Rows from block 11 of the audio encoder, named by matrix and row number. Rows with one number belong to one attention dimension. Each number is 128 + 24 x the weight over its row's rms, rounded and kept within 0 to 255. All counts start at 0. Numbers have three digits each. After the name is the row's rms in percent of the matrix's.
# q: attention query (encoder.blocks.11.attn.q.weight, 192x192), inputs 0-95
# k: attention key (encoder.blocks.11.attn.k.weight, 192x192), inputs 0-95
q.20 087:118127151147141135155150155175136161159115122171157110129163117137158111109110148122126153142146163120166150111069146124104120105150117074132141182165143150105114110108126130122124166121115089142136146107094165147102133148150154062137176147126104112140108124159158136098114114145129158099
q.21 083:088111090178135131159147108114120152116130165108123130140116050143111169125125135134158131113158179124133104087133127105086085113124165103126169164182144152164132144093128139108175128141098161100161137120110137117064113096156110126089127147146118145119103089131137074140117150123133108129
q.22 097:138132112117150174135141102120127096119130158087127123120180144164156128148162151110121185133183128114160101149076170175121133106138177130095089119118148152138133134133098125133107143146077120127097115094125131151155149139101111138099106099141151093119092107128144117113132082180148155141
q.23 093:103128127139090140114149156137126127101133152153109167160099140118113087142154099149125148118143108081149129123088136104137149129125151154148111122155119102130127148173146092157085154131121136126107149173161130122112104138160143133151140127114150093102101138164104128146165108134119103108
q.24 098:181130141122152107120155132096120121131122069166118125164120103124147143118154088122141122119134151142116096120142128112153101118153145117097101125167157138110152120122119128098152139117145142128138140145107141097192149117113135125066128137041128113132130105139128111091119108133140122076
q.25 105:099103111146105149176118151100144107116140112155111147104118080154131102121124127131141109153079117128146168127136121134110105102163104114103133146116118091140087126112112179161159152133191125134089157161121114139147096111100107091161145105114144150152165133138123140107143147117109161147
q.26 093:140124122147169146100138115118126115132116122128110155119125146118160135129101132124141086126168140203134125107093149158116132095126151122142182130114161129123118087120175127090167114141141164147120122137132132162150122119137105183130083112126143142090087100133132138154134115101124137123
q.27 100:101167102127125147111140119131132152131124149151136133126160175151118097154106104097143099136102185114099163151094119133123115113187147095151115148136119130114147069173098155164110145118114145110128114092176122111110136106114119120145155127146179126110148114133133146085089121107101100083
q.28 096:130191152132121115127137157177121134116147165128127074125140097132129154133111122090131151125152087090088145084135166120116138120109143118112130159102119112125105113105074128133123166113134098158189129118119084138126131136138144136127143090115111125185137130134093130110107136123137145116
q.29 096:101131114137129133094101118100157110089163105103131093141154140137120150120177144112142123100134106122125125193093135139117141113124101091100168111147113111125125136121132151176124116127128128126114088105117138146135147120121124173153166105131115169142103066111128179175152113138145094104
q.30 091:090112087158124122108155139127104140123156149130113099068142097147102117111117082122136130140144143119149121163149105109139120141124145127151138196160164171128130104096131117133114059102150146163119117134082152124151136139112155157162117096097105150125138115105131109151110154113171128098
q.31 087:114143078129116112113120089110121112164121145130141172143088141177099114097153134177124130140098121077168069114106136122102157115133158154127158122116115130108139126153122133104148148131104122144112152149103130134139105082164129127131138103108131129104154107145159133106121134136147143172
q.32 104:122159152134114138118106155126117140144152121146184125112192105173138116137135142124121125116092128108139146096113135142117148136124167098097147153150120114109099119143141140156067187146118102122146166076121122173097072145137118093170158127143188110133107134123140133090128097107126090143
q.33 109:145134160137176140128139128120137085130117091126112108098099058119134146119124130140134092118145158101169183128157132114115158113207125148113127131081152140126127144084165106140132096147099153119136129155113132139093153109116111157126105121118109125148148147136128135165096144130108114128
q.34 106:108127126129119136103140115125146153097113150146112180105175119121126111173129137120122157098163147170114141117118103130140085130147104147086118118106122143117130112097087123124133139163101083134135140107175117109127112098127111143134171121115145126112104147104125114128151120136158101127
q.35 098:140139139106115146160122123097145187140116114136061129139133123135170142092151134137116111101179118151128105120130137154132083126190099139097127130135118117163160158158157127129174099055122135173138112131134176161163142134113132130166120134140157117134097136119125125138096129170123137127
q.36 100:133134125122141135112100163108113120089114147126081107120139116099106168105159102129158129076134141124160152133132118130114179099145140168126116119134148164092153097124176104155122082125091179128141128121134123104072147101122147116118119108153139147124114111149120133138121104159140118131
q.37 093:092130159098154078111152102108165158141133154112128137151112104106119127109084138150157106096140113140168133121118102115088123190148179117146128167102085107132142117092127159091117124135128156136109125147149163098125150093127080083160102148122088157094137156115164138109171074110110141103
q.38 094:110079119086117215130122158137158123152088112154150155083150074154167116135097096088123098156088133153117152131145125119134143048116129151130138115142126122146133133137116112138100135135112136162120150121084119132172085119116154119112144131166159104111147123104104074146128132142154079136
q.39 100:140123111139105119114121117139085113117138123114106114152106134107112123150151132168138158125125117133141132106116118124106098149139129157156121121071127117055166171117150115089158152174090137127132096131152108128108130160119066165134139195142142183139104130156124170117115152112101128141
q.40 094:138126131132163134153128137118098112168127138142117127151134140126166096112093107072152141147114105125088161121100119117141137117162129126134123074130106155138176136118133103103183127160133089128144146116165117151145150116122084100108154097130116149144125136153147117116115135125160127159
q.41 111:105116112124145109097146130171162178145138134129104156112135096158129146136104125096139164127094140144071139122138116114157119113130140124102114135131128089150141115125134143127124118131144089090142107114133151106141126131103152091156108126147084129129158160092084129107131120084149143119
q.42 096:143114169103118104093181119118119148136116129155144085096181114162135119135151131162117100130147089123121146146123141129081093109096181135112146141140113115111154130107080168089112111176097083079119107110109104101116181113106125118127107135126138121150148160162123147133158138146129159153
q.43 106:119183120128170128141166142110102127141133181143114137059128159119199106120145127130149090152092123139079102096123162140134091133111123132135150074121092110142134114146164140113127122162110126128127121150141126091105130158179133130100121130132143134130167107118108125155133155140101135116
q.44 095:130112127145152129129122138130142098151111122118159070094134115100167111143128148129121150128115090091126151159094094127150119129118145109150119161112102138109122139098132121093124108086148134152121123138122112084087158129114137150154145121138147104161093097136133121143136093123105127108
q.45 102:133138137125103147165110124127148117111126118141131187119131114115133136094107107144087089149131150163096145128091138127095122133127122126103097092173115081146123127152154158168155163113138127130136102156144158142132083166121148083172135131160151133136136120094134111105113103119114152113
q.46 101:141103141139128092118149096149147151124119172136111131094127136138119125138129122121162164133100102113093136140145158119142136173109097142174115088112103119147136123164137136128159171137125101151080087173146101099129099153126135099143134163111103186136125093082140144159105146036143179145
q.47 107:143124146147153079140091131100135158130151094174118081133110072171131121106162154131147100162114106143119169108128133133160168116141153135160130106124113111166095135087174157142175126156137091133106110130161126145119101098090112100113105130118130127110094125145138132113129154094130176150
q.48 103:090163120153140067137146130125138117147124140112102142137144153148133143126120175148089146134162124125125135172151108091147097135113111135168098144111131092092143177130108128113091080141132107114130141155186093115093131123089106161120141169142152161146129140125094146131123136081154154111
q.49 088:158114120132134126109147145145109152118108070121141083083105155114135128156129137143157145119116124131079100069155121121119125181135102098107124134126142117121122123123089121071110095169117131106110130111131151139120160158124133145111123129111106106179158141161144145145164142141137135115
q.50 098:111118120141159093091117104148118174124139130096101108140133116114127122122147096095120133132172089114166084141135138149097153131162126164130136107123129161108162137144125101160143131145127142080121144108156081122089144075109122155122147146172123110089098157158129145126130136163190145117
q.51 103:149096152108183130166108120099115158130133130151114101146140110102095077130143156143131135135168101154145141195116108064131123142091128137117156129099097141150105107137134134138118110144090114144117135104127123126116134093150139116093137124103091132131123182130117135131133156146115081104
q.52 096:169114116096157140139102141112142098139113132122163120133126102099117118150174106145098126155095126134157107092139122145125103108090115168134089137141125104148117108146156113138134161079111124156112110108105128152168091132144122119110114120090148097129148130103138107070116124144136103151
k.20 092:120135089108139147127169132102111101162135114134124120113161099107095084093136165093110101137162122097118167147120145113104141142080124167144109136110128125131163160142187119170116130144099082168097139144132098094146134129133174131125106117170154115109140139132138116142108123114125166174
k.21 087:107125113100098104167153100078154122150140118140143122126153120124108125143130133131119141152122096108105091117151166134104157136128180136143125110160149129143156122145152102154186133137129124145126082141139105141124135110154160182134147114122154117120119127150108111153138092167165167187
k.22 100:097174123115116146123094134106133160081100154166090132124091171107150132150187139149121133148152115160135121117165147162092146113100132164107124119123142177142146112124090150092162108118161092127098147168084122108117135103148107152105127144144136154117159113132122089130173123137127091096
k.23 088:116146137127144129124174108088139100151127121097111115145160081115178110126121140112118133123162132155163150112122149109149158168169111174141158145109079148175126160142110149192121151083108091087149145158139135132109142140083096116142094107149076125151132125135125162115123114128096129148
k.24 101:147111122131121142168184081136135095129118093110111123105160141136127168165140135147105100108088149170069132159107151150128130200117120122091070118126145081172123123142188109105132127124179106124123167142136125117167137119083119120130134138125099127125135153137147174155103115143141142118
k.25 102:101072121140161122109144104120111118116117094151136125132105154167129161153130128130142126125101088150124123125143106128119143164144089078073116128109142123172125134142149127134127127122106140127124123131120165157146123149141169136119129146157134169132124111149079125128092111116186175148
k.26 091:156136146097146126124131121138137071093119109108152084092143105157085097129142090107118143123091126112145165082121111145096124142139117161113099097138087117117135139148159108089148158140156106132097091136110130148107140143137096113095168094080173107129126133167136132130154109145143149144
k.27 102:083124135127128079156170122107113148098162136121108125057111130111174129120104124136129090169078119142160147143116121060153149127152101166110139139127169138132108161117135124143188161143119154120143163120144132121110102104101115113136147097155128124156100120093135132088152105129137118104
k.28 095:182149149092140192163163098062138099137133151160159120153159135140115117109134174143123152139178139074098152159140157141113114108117127127128161119128156134103110129133139100163151111143108122157156122110095131107104150138050155127123121116138099130092141158109175133137110165117172152155
k.29 095:135137163128132138109115124108129134157114129181112149122130150119137135102134123127116153125142151124170147105140126115166102116135119136121121154082136138125161093143104115105136154108131161092100140073139149171122091101105114104086144113157145122157147143147109093085122111151137125156
k.30 089:099159195138115132118136098093127127142093161136133118156115142194101153147103138093083121146146147075125126100106126133135141114093121083118144114164108125081150150146141118136164162078150163117123127121146129151144102135098121109116136100120126098106166098117095131082129097132152110164
k.31 093:104127130159123173130086108153101127138067145131113123125127156091132141165143145149135161111140120196147130152106137137106102134144159102162126081114108158101141128172131121154137132114107186150136109149120160161105138136170139119078087095134141164101140135100099110122139165123142129160
k.32 099:080101112114145142161138133131137133110084114157108146096152120108168116148118186167098119143127141127139130144143157114125163117166095150105158147102080122135140129138169141148115134084081105167154117183144145116136108133108158118093133136164093146124140130096131144114134148097106107115
k.33 104:172110114090154111115170118132095101125120143157145098154146126100140120108124108147112135105148096120110123134112131123128149106123169084130127139124113130104167082144124112150185148146128084140142110119137092143138103156150144084154153161139155111108127122138126157125138146156094134139
k.34 110:131144098119110178134132148113156128079110151103112113096137119093150125084139080107133132102120136133161108112118116111104145169141104179125142115116142103136148106130160108129140181076117135141135141130146159144120125127146107102130150126122096168096102100119091123110141108127085101086
k.35 103:148131139138139151117124102148119109101128153088154139119127137127133113139164057132100107120102105102110081155112110107094158141093137144125167141119152124084162094160127153101110118133121131156106126141182148107118097076161125146149120094127085151172141104159153116124125111112176106134
k.36 098:131141165123120150103103135117137147110090081119128152148111124128111110134124101113124132125128134130156120124102118138137134126123131073117157113117173128143147121129101160086129102164150130129157137136145094116127092118142119158163145091134152079122150116178158143139092122126138092120
k.37 093:093131132130097059127145114134151119093112141133103095142077084103115143119104143111129143101115162117103128168152094143067117144155120138135156112165124163126143113168149126130117147106117123123120128178159107129108173140157128094123123147111103120108070111168082104101097143150165069155
k.38 098:091154101085142118125100156095141109166129112132122147061104169163182155158139130175121160131110158127129110129131130122103129144135130107132104141103133133142133102125127112131132098136142111097080156129108138122139096145153148161052135088144092138107170157107150122141140093123085147118
k.39 103:114116066122111083135179135134076110125107125134102101173131097108150124086147114079170140135097075109104178123113166113147117124140134098159145104147114140167106108111108121106127150136088141116154085093138076100112177131090114085157137146142172146128112112118131148140121170111102151144
k.40 094:148131110117094113097098146149084111104141144101136083061161148160164154135152108164128174138085117090123086141134137123106117155104136128121137143127126097147131112130142124113140108142210135141137132150090073065137116114121139141125126128137149134117139117135140170187096149125098133107
k.41 103:134125105143133127145115102085163107121115111133100114115136158138148150118101153152128166131134153068123127093104110165080105115096141128148130118167136135095123132130151149158132128119131151119111192153073110158121086117125128162117117127106095107111135158162119100156103095056172121138
k.42 093:134131105138112091157113131131161106117089115082103109143127132107143145104096139131133116133137120112135090166115128085069127134146149095118173141130129102108161129151114119134124135121095099130148153162102097116121124123135155089097114122123148139142080138094125104122110144160139051072
k.43 100:139086097159145124149104144127167133067111133136142167123118129114109132149097131113129142095116129073109079100126122129135165138156143120129126136117141123129068125167136118122137131188107115156124124106089170172115171105113110121135084109117101071130122176138179126127111121100174151128
k.44 097:138069136140125085103132139114171122117084128178125128136095131135086105137144110110104123137137092131110128109091105142157122140129097139074168079129160136136146148126171115088143128135127125135132116120104123097159142132121113146101128144141167102079143139124139148142137142144151145148
k.45 098:110142100162142082163113140138135151124148117104144130074135143147125153094116125148180122125107123139116088155130133183124119155176110131120129165133097108169118147114125137100092127087106131095088127158116159158116122107118136133142109126122094127147114148155109114119123133124107108103
k.46 108:164161108152130125125140149140113128138137109070128105108148131141149156135110180127115131140122140114132133117125097085123119101121155185131105164156140129169113167124100111106103128151154179114099156113085124134074148096102116118134127132092130130114135159145119152137085121078139109160
k.47 106:134099092123176153163111108168060138108126122108091108121141137076120125138106174096123151144116105149083127174158125121121169098154134131091112189118112141151149131164133121091072113174091158129127114100132128157126093122134118074111147165154133123132107156129124157121146137122121103148
k.48 099:125096117124110109102114123098128109120156158154131110166140134121164139085158132082115129126151100148146146147100102156135113137152115131144144172157130155090070142110109121186155111128132147141136104149106087129101109098105126149114120120087160162137140134109139158114119136086113115150
k.49 091:144138096137130149160152148139138126165142124156125107132109166162152152135128166133115123104090123138118121177112148108137093092123140085112135118136132134075158143151104128125149122131099116161123147131127078114154126130109131110170131146110134136136102138140131141134147148150115129128
k.50 096:121126144146132086116118119119192141168117146129134089181143103121166083125167119165154160126119121097163142131166136123161120133143142140166152112135128081138115138148104122088139110159097113159102123113108093098116150065110100146102099097097127162125156119134156146141134109117136166110
k.51 097:141136113133100152115135087130105094104144095094129163114127093106129148146070117093122128123159126148183105151138073111145127160134132124092189129085150083126168108123117157119096199159134091103146149083153145127150139141123132101140086103126133106153111120126100106100120112142094105096
k.52 091:101113102112141178132150117142091118127123115145138176110164146074120133173159129130142112114155126195109122152136133129080081121125165100128103151092143112102133150129117156063118131140093079119107098120136158111151145149134143096103146123156112122092139126129148118158116140124109121148