{"hop_length": 160, "encoder_activation": "swiglu", "decoder_layers": 6, "decoder_inner_norm": false, "epochs": 15.5}
Rows from block 8 of the audio encoder, named by matrix and row number. Rows with one number belong to one attention dimension. Each number is 200 + 40 x the weight over its row's rms, rounded and kept within 0 to 999. All counts start at 0. After the name is the row's rms in percent of the matrix's.
# v: attention value (encoder.blocks.8.attn.v.weight, 192x192), inputs 48-95
# proj: attention output (encoder.blocks.8.attn.proj.weight, 192x192, transposed), outputs 48-95
v.7,097,194,152,247,211,210,205,211,175,186,211,181,255,178,172,235,106,229,156,172,216,229,149,217,187,249,139,266,189,115,140,256,159,209,204,304,237,214,126,244,169,227,282,217,129,251,234,181,232
proj.7,103,227,226,171,202,207,185,119,216,257,154,197,120,225,191,189,195,190,237,184,225,203,223,216,169,169,195,172,165,294,213,141,268,186,176,147,180,232,206,240,237,227,133,203,237,143,173,268,260
v.8,095,229,224,199,299,212,154,261,239,229,188,133,201,191,285,250,213,228,128,217,181,186,157,184,295,180,212,238,179,181,221,173,241,185,210,129,235,188,168,205,213,245,266,199,203,166,153,194,174
proj.8,095,199,224,195,155,149,216,154,151,169,218,290,225,193,165,95,306,229,229,185,166,254,256,184,98,243,231,179,221,252,130,200,177,195,235,222,157,259,221,192,179,188,185,231,235,157,247,160,201
v.9,108,202,155,192,210,231,211,190,189,221,203,250,257,163,114,266,157,211,298,127,268,125,269,240,174,187,162,219,243,188,197,153,251,222,149,164,272,279,154,205,175,190,240,177,238,195,225,175,201
proj.9,104,144,206,228,168,179,225,142,194,218,171,200,169,152,173,143,229,197,205,281,158,236,177,142,201,187,294,258,145,184,252,216,239,190,220,257,144,115,251,208,214,205,142,220,201,215,169,170,223
v.10,083,235,194,189,228,295,188,122,153,198,179,242,181,117,187,237,176,209,224,190,192,257,221,183,200,225,198,240,193,226,234,226,187,279,133,224,230,241,206,205,208,140,149,232,283,228,245,212,241
proj.10,090,152,192,168,201,146,207,260,278,186,205,186,166,242,223,171,144,211,119,270,199,166,238,172,196,205,234,165,209,157,181,159,212,164,260,119,223,138,180,238,185,241,182,185,150,166,182,236,163
v.11,098,135,162,117,192,226,232,208,207,186,199,233,149,182,250,264,163,303,198,175,234,131,242,164,153,191,280,212,191,215,179,184,176,144,170,243,137,221,182,192,223,211,224,191,246,196,167,209,205
proj.11,096,186,199,201,226,233,124,206,246,185,181,158,188,245,162,145,204,92,179,199,159,265,190,218,237,221,188,171,182,139,262,169,167,298,222,180,269,175,225,187,153,160,193,244,129,183,223,162,175
v.12,100,221,211,199,161,177,240,257,167,131,221,195,222,179,231,252,206,141,249,182,222,199,231,247,198,183,173,196,169,232,224,245,209,175,155,215,224,169,209,124,223,204,160,107,223,204,175,217,225
proj.12,102,205,181,233,227,261,150,198,231,239,203,186,189,198,173,239,196,212,182,225,129,219,135,206,226,200,181,180,153,183,137,186,168,223,199,291,245,209,205,224,187,196,235,328,212,218,204,148,163
v.13,095,182,274,265,224,245,209,258,191,258,208,207,155,248,220,149,189,180,196,211,226,225,177,193,187,204,193,233,146,236,164,186,255,163,206,151,160,231,226,211,259,295,211,276,303,187,222,174,90
proj.13,095,192,167,119,146,117,161,184,165,115,194,268,266,167,217,177,197,216,185,209,180,197,189,236,178,252,210,210,206,215,199,224,144,279,180,197,187,186,179,232,145,178,239,127,188,231,187,220,256
v.14,094,208,217,246,203,217,209,214,236,239,154,234,173,168,131,248,180,181,237,177,221,214,134,171,286,189,192,242,162,181,209,240,230,149,217,194,149,153,241,226,171,162,136,219,225,174,268,243,208
proj.14,096,167,184,139,204,172,226,162,227,159,258,171,166,176,188,229,186,204,207,230,125,198,237,170,178,162,204,203,247,233,182,185,145,213,220,243,236,249,180,198,260,191,245,218,167,162,169,241,170
v.15,101,76,167,188,293,211,176,172,225,152,253,178,180,226,196,186,167,230,187,186,206,244,158,126,149,179,280,156,174,178,268,166,168,208,177,225,180,198,198,276,228,268,203,257,230,201,199,221,140
proj.15,098,227,186,182,111,183,220,201,171,186,105,221,136,160,156,124,258,176,225,210,151,98,233,229,236,248,118,250,192,254,134,269,230,195,274,137,228,244,162,156,216,116,202,146,189,198,247,202,261
v.16,101,247,137,159,168,197,166,215,165,241,261,210,271,204,261,187,187,181,202,175,200,189,205,199,207,210,242,193,272,238,147,124,211,176,100,167,239,193,166,188,244,172,248,225,159,217,227,199,192
proj.16,099,200,211,223,244,240,226,199,170,196,192,199,181,214,177,183,205,278,235,190,178,220,267,181,207,239,152,202,155,193,229,294,199,234,306,133,259,179,208,184,180,233,132,95,177,226,184,261,215
v.17,103,196,179,133,222,233,169,269,271,179,231,172,197,184,211,169,119,182,172,180,227,199,193,233,210,164,182,230,172,121,194,216,170,241,201,222,256,224,205,229,130,158,175,133,215,194,287,171,229
proj.17,101,203,165,154,177,250,229,161,116,242,162,281,240,218,185,220,232,189,236,224,204,239,231,162,212,161,234,222,152,249,235,199,236,214,161,239,197,166,171,190,208,207,227,216,208,247,115,204,191
v.18,105,240,150,197,175,179,179,194,203,141,104,228,187,242,257,207,244,209,169,196,164,238,230,118,198,202,220,222,198,205,161,266,176,131,267,125,204,219,221,233,246,262,236,195,231,131,154,237,161
proj.18,104,202,289,199,206,210,167,190,252,239,289,136,135,159,172,154,230,190,229,227,253,147,215,241,218,243,185,172,166,204,184,138,176,177,167,251,229,216,132,149,158,150,184,194,235,269,231,158,220
v.19,084,205,168,133,173,231,240,179,173,163,265,159,228,191,136,228,175,165,241,166,200,248,173,172,206,150,210,233,188,198,198,199,217,158,216,129,175,279,195,201,182,153,184,220,158,180,250,247,232
proj.19,081,145,225,303,209,172,215,204,250,254,143,250,167,180,251,196,184,236,163,259,197,195,206,243,224,155,149,252,215,247,208,248,263,146,206,269,188,142,142,181,193,191,200,152,129,177,153,116,238
v.20,110,152,156,171,166,226,211,230,233,218,222,166,171,167,212,247,142,223,191,281,212,183,212,186,198,188,201,235,131,172,209,249,239,157,178,224,241,98,178,212,236,169,172,244,148,104,205,196,196
proj.20,106,192,239,221,200,168,214,213,228,159,211,175,235,197,198,130,243,151,172,149,193,184,159,197,224,203,190,175,303,228,174,196,222,260,199,192,207,245,211,187,191,234,184,159,183,238,196,203,236
v.21,103,169,231,225,263,212,227,145,211,243,104,250,188,232,178,207,265,214,170,227,220,284,260,298,223,219,162,192,294,287,231,210,236,229,164,106,187,266,238,183,201,193,186,187,151,188,91,209,302
proj.21,100,239,175,271,197,264,233,210,179,138,235,186,118,207,222,182,155,169,221,202,119,146,161,160,220,154,246,202,212,182,204,163,178,105,204,205,225,159,133,236,145,187,158,215,203,186,271,179,90
v.22,098,134,231,221,143,249,254,158,151,281,269,223,185,184,202,194,202,163,184,199,198,214,230,261,191,217,137,166,230,237,244,158,217,268,275,200,126,178,182,194,188,217,148,221,102,141,233,179,151
proj.22,100,211,193,149,256,188,159,192,212,149,144,228,222,217,197,193,209,221,158,241,230,151,224,151,214,193,266,226,191,160,139,181,209,170,145,239,180,179,259,189,230,252,185,229,290,197,158,188,236
v.23,099,201,164,113,256,164,205,243,126,229,214,162,154,236,173,197,151,224,196,243,227,196,280,233,191,187,274,191,222,237,205,147,190,193,266,294,252,216,232,269,182,193,202,214,232,221,206,185,250
proj.23,097,272,214,260,123,231,157,203,273,207,226,221,273,184,219,237,199,212,199,191,159,208,150,236,180,177,201,280,159,164,246,251,128,181,166,179,173,196,225,192,263,215,150,196,188,178,188,139,238
v.24,086,228,155,183,181,185,186,231,226,219,201,200,213,171,177,146,200,138,177,199,200,214,195,148,222,148,198,221,121,236,243,179,181,235,222,148,255,220,243,140,179,235,133,205,219,255,206,179,204
proj.24,089,171,230,208,176,259,196,174,184,186,254,207,228,209,228,262,198,264,167,221,181,222,186,262,223,277,206,174,271,149,130,186,237,219,194,206,100,121,162,251,214,136,197,149,180,196,221,234,244
v.25,091,131,145,135,258,197,175,202,198,143,139,189,278,154,250,259,280,240,232,262,227,238,234,184,193,163,171,271,168,205,228,206,183,180,201,156,179,184,285,261,234,197,303,186,259,278,118,181,223
proj.25,092,270,260,279,177,170,242,266,194,242,224,232,136,253,204,161,159,171,228,185,199,150,194,217,200,229,245,136,195,179,168,165,185,104,236,221,207,212,150,209,158,190,107,240,154,128,308,198,157
v.26,084,172,198,201,199,186,180,130,201,193,221,207,116,209,165,188,228,162,90,210,190,230,140,173,150,157,124,182,102,225,200,211,215,188,208,191,186,232,159,260,191,201,217,307,179,186,234,143,258
proj.26,085,183,212,194,179,247,245,237,219,175,194,182,307,238,234,200,138,238,293,184,210,184,274,233,236,254,188,196,279,142,233,132,209,279,159,183,141,133,180,218,191,193,196,87,206,187,185,206,153
v.27,101,183,155,254,270,234,162,176,246,240,200,194,278,112,199,252,231,218,212,284,212,215,164,227,201,222,177,271,276,246,160,161,229,175,234,178,170,203,207,216,222,237,228,253,189,109,183,213,199
proj.27,104,232,239,187,175,147,230,175,178,118,224,226,161,226,185,134,223,126,249,161,211,160,254,167,183,198,196,184,156,196,242,317,204,138,226,187,244,241,175,173,148,235,149,130,281,262,235,151,180
v.28,095,214,173,185,177,215,201,161,146,207,235,244,226,192,189,126,240,266,189,137,171,182,196,110,198,245,228,138,217,134,228,128,190,282,233,238,173,201,224,112,257,207,198,228,246,190,219,225,186
proj.28,095,191,275,207,156,168,150,183,242,208,179,166,176,249,222,279,188,174,200,272,239,201,196,325,210,249,171,225,197,260,167,192,226,155,144,195,262,190,173,235,156,229,138,148,197,209,115,217,188
v.29,112,173,200,123,221,144,159,158,170,286,262,214,183,167,202,215,159,55,184,216,193,224,250,235,248,244,204,187,193,200,187,230,144,158,187,277,176,200,163,218,164,176,161,146,177,208,185,179,148
proj.29,116,200,148,202,262,241,216,265,177,188,173,185,263,288,236,205,246,287,166,136,191,194,130,153,209,224,203,140,249,145,227,154,188,160,186,139,201,180,229,202,240,197,179,277,218,235,188,238,226
v.30,101,182,220,158,191,284,165,232,178,235,257,236,250,309,183,176,210,210,160,207,231,236,181,238,154,177,185,282,284,141,310,194,272,274,204,269,209,224,234,199,161,191,227,296,150,223,172,237,230
proj.30,100,261,172,244,190,157,198,200,215,170,220,144,151,65,160,157,185,184,211,195,213,186,191,197,189,227,215,187,149,260,167,202,194,104,154,132,226,173,177,166,229,239,204,164,181,134,209,222,172
v.31,092,263,143,224,150,146,126,199,155,275,238,165,249,213,245,103,162,182,200,145,219,183,197,99,262,214,259,184,279,205,161,243,133,295,178,188,198,199,257,232,164,176,220,216,257,256,170,227,235
proj.31,090,145,222,154,230,172,254,198,286,132,170,215,162,234,167,224,243,242,200,248,210,196,209,280,161,230,175,222,154,229,217,118,234,174,259,219,223,167,138,159,241,196,155,120,163,204,269,141,165
v.32,090,191,218,180,205,289,183,281,148,189,169,170,196,251,207,255,127,218,203,138,153,159,169,234,218,256,156,144,201,252,241,213,182,179,173,195,203,170,203,191,234,157,184,187,264,151,258,182,131
proj.32,092,227,180,230,153,157,174,152,218,225,238,174,178,212,181,180,234,170,220,188,204,215,233,170,181,196,189,220,154,200,146,212,213,273,221,134,239,223,202,197,192,230,254,213,116,249,92,229,213
v.33,100,143,192,207,213,264,238,224,190,155,291,124,218,154,197,130,202,226,192,177,249,169,259,199,155,165,139,245,231,232,141,197,271,184,161,106,201,229,193,218,206,197,205,174,155,258,141,227,257
proj.33,100,270,230,211,212,165,153,131,207,237,156,264,261,169,200,258,171,159,225,153,232,239,192,193,242,257,242,227,196,180,291,189,150,189,199,204,149,144,196,194,161,208,133,184,279,199,210,252,145
v.34,089,211,182,133,245,212,197,157,221,133,149,111,203,244,218,187,200,285,216,182,204,216,207,185,171,183,210,307,214,154,186,259,172,154,197,169,177,260,159,186,139,270,220,159,225,196,189,223,262
proj.34,086,204,184,234,189,253,144,211,165,202,195,303,210,183,183,199,156,78,198,234,223,206,189,169,243,202,162,110,134,229,221,202,254,166,172,211,209,230,211,202,223,106,169,246,222,190,207,189,199
v.35,105,202,200,220,172,231,218,212,196,159,154,215,215,212,182,184,164,178,221,176,198,151,168,260,179,201,166,220,206,183,222,248,186,225,168,175,230,212,218,169,146,168,254,224,222,202,124,147,189
proj.35,106,135,182,231,205,200,169,118,282,285,209,211,211,186,244,200,202,242,212,187,186,173,182,137,250,234,209,167,224,151,170,110,197,170,206,232,206,142,193,190,218,208,239,210,182,171,252,225,184
v.36,096,252,173,230,165,266,198,219,229,223,226,154,224,150,254,191,210,296,261,224,203,234,177,201,174,204,178,223,243,199,135,224,159,236,184,162,214,238,179,197,199,236,147,197,232,172,174,195,196
proj.36,086,205,210,166,171,192,158,152,145,172,173,211,159,193,144,224,193,117,129,214,281,249,224,205,205,167,214,185,149,161,232,188,183,218,194,250,213,199,237,209,192,224,216,169,170,256,255,168,248
v.37,104,223,202,166,217,276,178,105,229,199,211,177,225,139,291,253,219,257,238,188,139,234,213,189,176,149,152,171,243,225,241,168,153,170,129,245,203,183,192,213,235,185,177,186,172,236,174,190,250
proj.37,098,241,181,273,127,248,228,189,100,205,156,168,165,252,144,151,136,233,176,244,261,204,188,197,195,231,224,173,148,230,138,277,205,211,304,135,227,236,155,174,122,207,200,164,199,178,197,271,148
v.38,105,185,179,262,193,215,187,258,207,276,213,148,271,162,284,162,189,167,197,210,232,204,181,231,230,233,190,151,198,187,208,170,139,154,207,201,175,228,187,175,215,159,217,258,167,191,205,198,161
proj.38,110,133,216,175,251,204,182,181,196,196,173,266,163,219,141,195,221,233,238,162,194,224,234,173,188,178,174,212,215,188,198,191,252,229,169,161,220,181,191,176,229,279,163,131,236,208,213,180,233
v.39,102,260,203,192,272,222,302,235,218,194,239,201,276,234,184,177,211,150,240,129,224,165,127,187,203,160,207,203,199,232,234,211,220,220,242,173,197,246,196,187,177,171,210,126,170,185,277,203,179
proj.39,103,128,189,162,163,229,69,180,166,212,129,212,232,196,252,186,160,269,177,166,180,172,272,209,153,268,217,187,221,160,139,209,236,198,151,201,180,212,269,217,224,246,201,247,263,203,123,270,196